config = dict(
    color_jitter=0.6,
    norm_position='post',
    conv_stem=False,
    max_steps=21300,
    epochs=26.8,
    lr_schedule='cosine',
)
Rows from block 2 of a small self-supervised image encoder, named by matrix and row number. Rows with one number belong to one neuron. Each number is 500 + 50 x the weight over its row's rms, rounded and kept within 0 to 999. All counts start at 0. Numbers have three digits each.
After each neuron's rows are labels from the 100 images, of 14976, where the neuron reaches its highest value: "strongest on" is what is common among them. Only what is clearly more common there than usual is listed. The data: photos with spoken descriptions (Open Images, Localized Narratives).
# fc1: MLP up (model.blocks.2.mlp.fc1.weight, 1280x320), inputs 107-213
# fc2: MLP down (model.blocks.2.mlp.fc2.weight, 320x1280, transposed), outputs 107-213

fc1.125:470542479493402431475516481534464462419582528447510460485488441565548566581460644543519476543545401604438514476614546634472543528510500600525509460539430470449492534541352547489460518509456579476551601495409484454558497491437530477499468504475552522580546511540485557530528477467570521513542549511396498376480470610562536
fc2.125:544530472511527449465557437614526532441499495443570436477596462431513496511461406498520461536555502564570470544439523615401539452504491570551533534556447475500480511500417453489558561511463425512530472462469475450450537503517539482518516494522486530434525471493540505470454415504514458518576533506495522390500514446537483
strongest on: text has "sky"; text has "water"

fc1.149:463502463421550487538445492432489443441567476466491514550534487487488551509468510519455512522496500417456495503555446469530502550503450540542523466493496439520483439438561538478522548459644491591472542458528473513462445506448479486542519489520455474580572608521503495607522517482480569519449477440549472501462520505460505
fc2.149:624499497547532469541484611537524492504482553468510479586537519594501492505537475490506540506545416446494485535482506553467518545530482492438505516449422488463525508486445482479504506526507517502501481445574415474493418525475533364505475496566509554568298509497519500462512525502478347508422481480516481531491510442408411
strongest on: text has "sky"; text has "buildings"

fc1.300:469470475456302559504486571584520477565458489538598501500474558525462628499477501443520442486464545543544546564541460560500476471539508509405530489511483528524551532491441591502454520494527495519522532549547503548548548469462553509551471482506543359535481487565448507505553462571439539505513383483546522552498580440347517
fc2.300:580498620623451515567505458471511565598578538471520465564508511498511541530316554520522639519514509522488488482492524554466509481487485499503491541461459497509460515513662438476503539512491486496504413464584457412505434507501485558517528530583447397516512495467541503461473587510505400522534478482535527613510469449541452
strongest on: text has "dark"

fc1.548:430476542455434431618599578492518506492575560435579478470470487534532611506541466458531537511541488523472497535471471647493454527481488550465459491532457517532460558545502509444433501480495675474498581442516534563515562451446468519467542487486614497612504534497502528510463570487532492457519500514561485511462542477449512
fc2.548:474489504575481557513535579549523559530513492457450402628487452545536540541402460542536486542534491476384530516591551568451552589529500527450517537439430473504501496497468498482507510510435572532550510471453424448557459494504524477492462587520608450502397389497528506422502532501614447519393455466474496445470541434487472
strongest on: text has "buildings"

fc1.378:464494544388403527581571521470522469515557484511541499504452481565542508466500415556518515477482458411415538548509460556460519591487564615556571489478463481570556563504398453538462514508465610554439479415444438516514487486529525455480544525462524549624505516478550516461560526564542523554564560554595487524493494462486510
fc2.378:467461541513473521521536462571563544506555544437452418511447456439542483541392394548574466545555480480450542494518576498430590533557460492537570547566471450487484506456443468457492535470486541546591437461475404437480569467516555461495452538532512451536456399479537539461474410524485515563513464444462530379539525399470438
strongest on: text has "buildings"

fc1.423:467491519460487537609549508530512504460624572405548489510486439519498519535431518487496447541496506410433567504489395570488443572554475532452490578520520593509500567470445469489469475487494612525466416474527510526524512454530479483474510424507490561589495441434448551444484524530516474525438519468555476495517503438420481
fc2.423:594460521513454494491526536600536550486537532451560412591440480546535505530482462542548482557561434511470537504526564594445578528552475443492554546549447457497511526471464465452494527478488526540569477446443436462520503488512540486553486562554542471488455459495570548436492408531559451534463473477477435417506477446482473
strongest on: text has "lights"

fc1.418:491460496440375444556461545469571462479499499548604500528484543442473496479541430538538470526505474478461492443428465580512486524542477581471522474559539492553472497579530576513506483474456662464484462536501520477453506487480506543500440536596565502664556503535524511456504497498500439508473453370431556498432485541519553
fc2.418:522445526462556572452500415543577572449563571408506410537469495480542533542471468563575519550560521536504552443537578506429576487569485492498576583554418478504513514470474428452473572465525587557588408464510374481543558495498569490521501568556446503518486450472557547462452549534455503576600435496454498484470476398484446
strongest on: text has "sky"; text has "buildings"

fc1.187:465479524510491470416568587548559511448566527458473461550486481456535459508471518509525415533459486502459505527556445599451454465449548519551512596490456544487528570493485503442524540442511507463408443478465423490558597508461586488425453534513558520523529556515591496538547622524472495519491482497516460461495567472441488
fc2.187:514479513466523531589427647594521568550541425429601463597465539497503503548469375519519515519495480477492489553523554640438504455530487430446506537465448494476497490481495471463452565524468479529551449473468475443444523460535542519596500523517530513613450427493522500463452426509582497519349470512557470359481400443540471
strongest on: text has "sky"; text has "people"

fc1.757:477496463510527419527547489501531508429491463540404485512557485439535465562434539522521451577546454568588474501528434466576560532529498593354484550558514517539460523513529532529447602497554481486476508554550483508543427567473494547423546421495475433672555452481555500451547621561564518539488513436479468490492483425472510
fc2.757:560472549479584528618471434540530543516537533467437436519526461474497496544437438543526604558560449498450510461508556527452563442558467649449555536586450502480472512482519481482491534460558516526549384457559437446521461507491550402439456522508364490537496491481533550434456454527471455560562456469401507551471542467457444
strongest on: text has "dark"

fc1.88:457483520494531538545562458548528506463571552451581452559493399478461435457532433459556530495549503471518494513502482529428553450505450515489457560480416452563477549488505537435494501497485524562447421471532421534543530532517494405501465556569435497594421530469520557515449586514562438548527482444536581500465626418372462
fc2.88:651467566513485542654479626569514524604540468446593441514470517578524492511473478512514432500516438478479502515489537636432518505526470465399524517543422472487496504440446457456467525468536514511551503473424425523499503485474541473555490502519507448577451464462511508421474403503556467514391450468531434405535472420497426
strongest on: text has "sky"; text has "trees"; text has "buildings"

fc1.646:423495474487405360498570488550483484412502521498484486541437420468479485453415511517548471546512512529504504534564544668513478532541494535478529455542477491502439453509414569530567442452490596515523543492448492401469443464481468540437440500594600487567487532509474550477493527466447473539511524440517426420457431575553490
fc2.646:370445464539497464578519492553535529389555546403529454530474465505527506521490357539548505519543503497511508436414574595432551464551476566515561531529417457484484471443417441447433539500494465506563529450537463444469538430479520480484456532560527530523453400463530528474444547510509427551542428436492488424490543386441441
strongest on: text has "sky"

fc1.269:423500468579399490520480580490522450575512489550527530525391514512487458462364578540499459414489424516456432478526556556513486572493492493430564433466503431448492465435462457466387445476538477480643505487454476595474500442503498539476396578478526419567433451403523530355467482501536518525552491482507497480434497550526502
fc2.269:461549426458480465479459431529448495518439464558530524539379540532468413430512508421492487480448519498591469509518479571572459423480538502500451457501575529438472481553479578556556476491530499508481477586519545592499434554527489557594507466566452514411540456588457472572573525477483577465465536526466526519438529553436542
strongest on: text has "lights"; text has "dark"