Weights of a small self-supervised image encoder: adamw at rate 0.0014.
Rows from block 4 of a small self-supervised image encoder, named by matrix and row number. Rows with one number belong to one neuron. Each number is 128 + 24 x the weight over its row's rms, rounded and kept within 0 to 255. All counts start at 0. Numbers have three digits each.
After each neuron's rows are labels from the 100 images, of 14976, where the neuron reaches its highest value: "responds to" is what is common among them. Only what is clearly more common there than usual is listed. The data: photos with spoken descriptions (Open Images, Localized Narratives). In brackets: how many of the 100.
# fc1: MLP up (model.blocks.4.mlp.fc1.weight, 1280x320), inputs 162-215
# fc2: MLP down (model.blocks.4.mlp.fc2.weight, 320x1280, transposed), outputs 162-215

fc1.353:139132127134159131125117099124126091106117129140105102114140161111111136147112107103080110150123121156126102096130146124152123124103140093138120111130147123154150
fc2.353:130091087124109122133100113128129156106103085146152106132105128134141120145133135113145121096109130128097100188121187123134072116120106119120120123111147096139051
responds to: text has "sky" (51)

fc1.486:100112138145142155143126145127163153148128129132107123159130150149154136153130147154110117128155141154083112096134140106127127117101102114103119141121187136119222
fc2.486:127077082134129136125147121147147163106052094136138172134130142104137127145121131088122107085109141144079117171136165137163143113137133088091150166118146092139084
responds to: text has "sky" (85); text has "trees" (56); text has "water" (37); text has "buildings" (30)

fc1.384:103132151116107158118144142132137092133100129100138149110110160082116150161153141126108132138115130158149112120168118143127159090116120122121116144096117120174139
fc2.384:112124113113156108118117111142167077104125086124123114141153135123150137135148154080195143126112140171125152094165160129162099108141104145113152139074117094175155
responds to: text has "sky" (49)

fc1.537:119085107161104109123154162167156179145117139140115148115114114099124130136133171089120100157150137151131096115153145127167140128155163108130149158126163142128162
fc2.537:160128124139119130104107135152160130119081115118128155112129126124110152173170148080170102105130124136120126139160136127187118128139112111111154130105102106153103
responds to: text has "text" (28)

fc1.398:123136101109139174130143132145107123143112116104163157103098134102086083173139126112113129135154134145089151131162117092166139124097158094091101103120090103159163
fc2.398:155105100144139140099126150146159119095077130101147140106123125137117158180191149108163120091114127142138122141142154099173109132143129127088149116103115110124107
responds to: text has "sky" (53); text has "water" (25)

fc1.182:124071110115098120104143123164127147125114122120102118160111158115112129142184133137143143102131104147108099165142103129104163145167141084091156053124148122132143
fc2.182:145088103138142143127135099141127165111067120110161110158141135116112138144134194119101120107115143141109111092136156117140121103138152132066147113100107097131114
responds to: text has "trees" (83); text has "sky" (78); text has "grass" (44); text has "plants" (27)

fc1.157:143151106131143125121134147140131186130094120123129104153146146138094131152177126132131126089089113145132125111115120139151133123112141120093154146106112090135110
fc2.157:132082115135118143125117153145151088089107127096142157127143136090114164172204149109167124111118152130109093117128119119172110119145090104097168138125111098128112
responds to: text has "text" (27)

fc1.753:117133114100154132109125156099158133123074112119110163097107147147124125142136177090129151146149177110120126106158147117162148120143109107122117122136152092114122
fc2.753:137115069115142143088121153130161115096086090104149155108134139114108133176162137105187115117126138132118118130144159095158081132134115125135127099131128099134131
responds to: text has "sky" (51)

fc1.684:143116092116165125132085132113117099108099144132148165150160128123134115154168114114140156131120156111141134178142166108143125136147130094107136098120126138136162
fc2.684:147100121120138128099101093128137026120115100135136121132131142104148136133120152102152106102130125140126117073123158112155093126131089124106149090134113115143132
responds to: text has "sky" (68); text has "trees" (66); text has "grass" (27)

fc1.585:143103090133117114104111176144145177099089110132118112112127158128095112148134180123131107131136130125118120132159146112145143142133152110092136118096123095131102
fc2.585:135105103134145135085124139119158120095103108106165134115143144099130138165179148088169135111140152168101119116121166128182121124146105106112174123128091104155128
responds to: text has "text" (27)

fc1.165:132119129127167111117144124138153108116070095112143148159114126123124110159158147147157144109143125150106138174148163108142163142148172095095145138130135082151163
fc2.165:137096115108137125114125141137164095107101126107153142135120161097114126152175144119173126085111133152123112140144152118161117124147113095071143107116114111158109
responds to: text has "sky" (67); text has "trees" (57); text has "grass" (27)

fc1.1:119109107144116138109105146133167113137136100105146086160126161138120098129172139128159134110113180176081141142154144105165150102110153105101130143083090097129141
fc2.1:158114121148134125102090134144157121093092125099132139122131153104140158153201145099155129105130121132105100140160148122161111119124130127092134114119109123137117
responds to: text has "text" (26)

fc1.320:131133108155120152111121152140166135135122106118162153150120147104085097142134163143161095151094160153118153118142154144152172115121127111104157161097146104105121
fc2.320:135101104125144123113129121155158121100078104096148152116117138110121136154160147126167127092118132161110100148141150125159124130123105114050135121117122099132130
responds to: text has "text" (26)

fc1.658:122109088112123123118122154144166124134113119115125159108119136101133095164157180089123083127111125166135100131155142110149126131131135146122131120139147123113142
fc2.658:155130123152139147137116108158157171112125142074148147114137145116149151167139135114152100089133132151141105130167156124162104120131123101119142131126110120148160
responds to: text has "text" (26)

fc1.570:109127093111131155076151116100142170127095097126166133097143158134148112160133131123151163112095163121109140156120151096160162126152153077101167137080128092104150
fc2.570:166113080161133114122109162155131114125088123088138170092151124111143171159190122099174099106123120153136114157141123117140124115136125145096134113128128088136087
responds to: text has "sky" (61)

fc1.433:146102126108115158138112159117128140102119091114120164110126137157102093174141176127135085158145154136098110126145119093138158083130137126119116146143151144170155
fc2.433:122119103147118147134089157163130119115160107081139177114190136122144158124181146130192128128118153147159148154101129132136094152157130108117135085131129100125102
responds to: text has "sky" (63); text has "water" (32)

fc1.673:139081119124122123153132179159121160141122112132136143112113148141105122125193192113158097148140165109118111159147146135130196110102145097104122132120163102115113
fc2.673:145096116116130136112107133137154086113097118122146141127127130101149139145178150122156143107135139146136119100138137111166097103157118129083156112100103099140118
responds to: text has "sky" (61)

fc1.185:115131091135100129124145169148168151140087113140107166162137161101148136150142169149172116111105130154097148161123171122155157089109164121106164131102130080160132
fc2.185:142121129124165116117118102148131052117112139105136119132134146115131132134154099088172146101138121148131143081164139121160090125135113129121158096138118139138098
responds to: text has "sky" (75); text has "trees" (63); text has "grass" (31)

fc1.563:104116124115132166156098177121158133135092103161158178108114157097097125183152146115111145142109137102148103175164114164116157087152118109125117153120098137168139
fc2.563:147123112145146126133124097137139092132082139109140143126108117109112118151150113152133137105092117110129122110145121117132124166128107116100125136098175122117101
responds to: text has "trees" (56); text has "sky" (51); text has "plants" (28)

fc1.667:116087140133151151159129182148127151148076162109119121114151105100125145136177119087169144121115140155092108171133137143112154140157090165036115163127106129125083
fc2.667:136162110125126123126171096137138127135079142102120188116134127184114126136130096111102192096125135140122120127139134149138159144119120116088145097145184144135157
responds to: text has "text" (25)

fc1.439:145112108146150125102135127101171128100132131108145160160133125100127108147144177125148081124123122143111135122102134113113122105104170076100094114150103121149129
fc2.439:157111123133140114115150132146170096108127124115130145112141138116123145155162155100170131103135150158110104143134143098156112117135095126079142121128092099146101
responds to: text has "sky" (63); text has "water" (26)

fc1.566:126073119118140139099129128135111117138114129136117130143098153122126094136179110106159105097102162152103099123121152114161150124132111109123144126110121101127155
fc2.566:160103117099138107117110163161153109100065090126157132120136130095124132155161142066183102108114142154113115117137147123159120129138121108089157100126124115152125
responds to: text has "sky" (64); text has "water" (28)

fc1.253:114080119100127155156151129146135124094133144138145115140097164101097119119163138122166116127126116134131123149111120150115164120132137101075127135136154095098133
fc2.253:140107113140135145141128130130171139082125123119162159124133152088127129162161137102147107121113160163115131121132148130156103119138136098101118128117104107131118
responds to: text has "text" (28)

fc1.549:125101106093102166107124147117131117136105080136105156125103131106086099163121157128154138145076116140132081120156180107127167093143126101112099149101109116107153
fc2.549:131098085115151117116113134154162103098105096110139147123134146106119125146187156108157115117113127162115118118136165106171101123125115100090156109123108119149137
responds to: text has "sky" (58)

fc1.610:119133126138095128164132140148139140150081136110117129124143109101160122144142159097161103114098169145104094177135135146181121094117127133139138103086122148108104
fc2.610:164133128126142115128078105148154104113095129090146150134148151149147149167165134087166110101129110149135105123175132130137091122113104140139103110137105098159136
responds to: text has "sky" (67); text has "trees" (57); text has "grass" (31)

fc1.33:110127121152138125096123126142157136094110088156094158142149162139137127118125107125185109134100124144111146137103110117137160134162127155119149115114148115122099
fc2.33:148083122130145124110130118149134126126101134131149112134137143122175151134111144132154081127118140146136129091162161114151068119141148126085156133116094121135171
responds to: text has "sky" (51)

fc1.334:109143142089165144124143109125118133132088114122155155103119139101093144146140146138121131121139167119081109117153160097131153127099096106105134143112137119149120
fc2.334:130094133158109131103122151120146130104104107108125157125134123109146152183200148123189130104126132149115118164143124136191114127135113108087163123106109090137096
responds to: text has "sky" (52)

fc1.535:119089098128148169134094189129114141107118104133147155105142155137127150179155196112168114112121174142134123162152140126130145111149152119099129131087143101120149
fc2.535:132104114127146128110107136150141097112064120128150128138133140088145145162213136121142125088131128151126111133142135130157146129121117082077142128105100121156116
responds to: text has "sky" (54)

fc1.623:108095097124152161118111163162168143124075090106140108108100113118091118160120169116137136133139170128108090131158175094159158087126120106110140107089124142139109
fc2.623:130104111135119120090132136125132125115114137111130142093129158107132145155187119119178112103149133166125122128148117135159091113140145129102137108121115125139109
responds to: text has "sky" (54); text has "grass" (27)

fc1.394:139135128100104125133133137105158125085121105105162103152112136078126137124125181122150103097113173145109100165116144108142178109104159125116158133106122150163129
fc2.394:134126103117141122128114119150152098103056110124140138117142150115155138153151142085127077107138134149126131086161136154150077126124125099080138089111105106153109
responds to: text has "sky" (60); text has "bottom" (27)