config = dict(
    dataset='photos with spoken descriptions (Open Images, Localized Narratives)',
    hidden_act='gelu',
    learning_rate=0.0014,
    eps=1e-06,
)
Rows from block 4 of a small self-supervised image encoder, named by matrix and row number. Rows with one number belong to one neuron. Each number is 500 + 25 x the weight over its row's rms, rounded and kept within 0 to 999. All counts start at 0. Numbers have three digits each. After the name is the row's rms in percent of the matrix's.
After each neuron's rows are labels from the 100 images, of 14976, where the neuron reaches its highest value: "strongest on" is what is common among them; "patch colour" is the nearest of a few named colours to the mean colour under the peak. Only what is clearly more common there than usual is listed. The data: photos with spoken descriptions (Open Images, Localized Narratives). In brackets: how many of the 100, against the usual share in percent.
# fc1: MLP up (model.blocks.4.mlp.fc1.weight, 1280x320), inputs 108-161
# fc2: MLP down (model.blocks.4.mlp.fc2.weight, 320x1280, transposed), outputs 108-161

fc1.226 085:516500506470484506524508477523532463485483487530444538472496522483516512461499497546506486532447489475526508502546552455493472504502497509498480488484493458520513
fc2.226 055:495519493472517542529504522525544457493532508540456529525461529526494536521524536519494517521497515503495522509521458503534500512517471492544504501483522538494510
strongest on: text has "sky" (52 vs 24.5)
patch colour: pink (25 vs 9.1)

fc1.537 089:502512509480462533480512547529519512519481493500497527493441474467492552503471495498442496530489491478483502513522518502537534528471529449553538532456515473485478
fc2.537 074:495506477462519545534537523511527463508552502518466522519502521525513536511499532510497498527481509488504507497507465477542528520498474461510509512498491495495500
strongest on: text has "text" (28 vs 6.7)
patch colour: pink (25 vs 9.1)

fc1.281 088:532471472523493493499551516539508504487516503496523546508488498482499537495500540536461497489463534463522536457520474496511544478497495516526543502504511487526501
fc2.281 064:516518494480532536560523513507536468506532498527447520529514476523514542476517548518474510523475492501512518523488494460522532516488484489532528540488487476497490
strongest on: text has "sky" (66 vs 24.5); text has "bottom" (29 vs 10.2)
patch colour: black (39 vs 13.8)

fc1.239 151:500531526453494530504508534495509527499520495542483508451520517497498528462483528541495512516488505457520527487511537507524498526486486433539492508470496507525488
fc2.239 173:496521632467450540505531513507515483505519511507529516525467494510502508490484513506478503514489500480502522470504458511520529514508461522510500473507509518496501
strongest on: text has "sky" (54 vs 24.5)
patch colour: black (35 vs 13.8)

fc1.157 093:460518493477472519504496498502488485510518453508497553500502535516525505491497491508475531518478507481539523471513535471519519538493493511529531520473492504479535
fc2.157 075:509516472485514547518514535509518459502538486554472541514464508516506529502485532521490509538484486497495527497520511467540482517483476465539532522488498512515492
strongest on: text has "text" (27 vs 6.7)
patch colour: pink (27 vs 9.1)

fc1.724 085:500508481461509501475480461499508486478528516516529489511482501477524495532481524497438509532500493501476534519502486501542518508507476493480478508492490531539527
fc2.724 078:480478488479510527508502527509523480493563473496470558519523510491489508437481534515444514527461512505482506519516482486551529523483481477518525523504506514503482
strongest on: text has "sky" (58 vs 24.5); text has "water" (29 vs 8)
patch colour: black (34 vs 13.8)

fc1.9 085:482491493505482529508543516508514512496504485508493488481446502503487538476488509543450546504529467433511498503488501484495513546514528476517528497511496517536505
fc2.9 075:497500481477506533536525531510536469501547499516466541513498536505489530530471538526481506535480484480495478512513453481549518531493441472521521513496500513484488
strongest on: text has "sky" (49 vs 24.5)
patch colour: pink (26 vs 9.1)

fc1.594 142:502508525494522523469488494510494535500541500491482459495516513509536516468524524495516558489511470450495500456529475499543482529503500486494522505527495523506523
fc2.594 136:504519453543495434499511491505528459475506490527476529520522535512502522536528504498544463503467538468516540507496533483508526496487471493494517514516497514502510
strongest on: text has "sky" (73 vs 24.5); text has "trees" (62 vs 27); text has "buildings" (36 vs 11)
patch colour: brown (71 vs 31.7)

fc1.248 104:511508508499469509521515515521542447479505471508468554485479487486500500505462492537485502556486518490496519485500552500522494520475556490511497480464503478513528
fc2.248 082:506537476497481548531515527502518437523524485461473500563479484517494500497511536497499504533499483468527500514492497490534511503489464518522531508473494502481503
strongest on: text has "sky" (49 vs 24.5)
patch colour: pink (25 vs 9.1)

fc1.173 093:524533481531524539481477547530537526502500472529499546510471487527535546501486511480467549494516480467508493487493498470497470525496502482521524533441475500520488
fc2.173 086:486520467478513537543526527518513460516541492556476541520484522525503539526491531515492515526475507506493498508505474467556519528496486471537531517490478496493478
strongest on: text has "sky" (80 vs 24.5); text has "trees" (61 vs 27); text has "water" (28 vs 8); text has "buildings" (28 vs 11)
patch colour: pink (25 vs 9.1)

fc1.282 091:525520533511489501542499551530523483505488465489472534490517507540472479516474527522476512514474538511481522502488491489509474497467458523507508498509495506510479
fc2.282 090:504530491492494580527521531510521472523546495521461529520509516529499529501480523512468518524473488517507514516524462482548516520489485485510526538500487509508508
strongest on: text has "sky" (50 vs 24.5)
patch colour: pink (30 vs 9.1)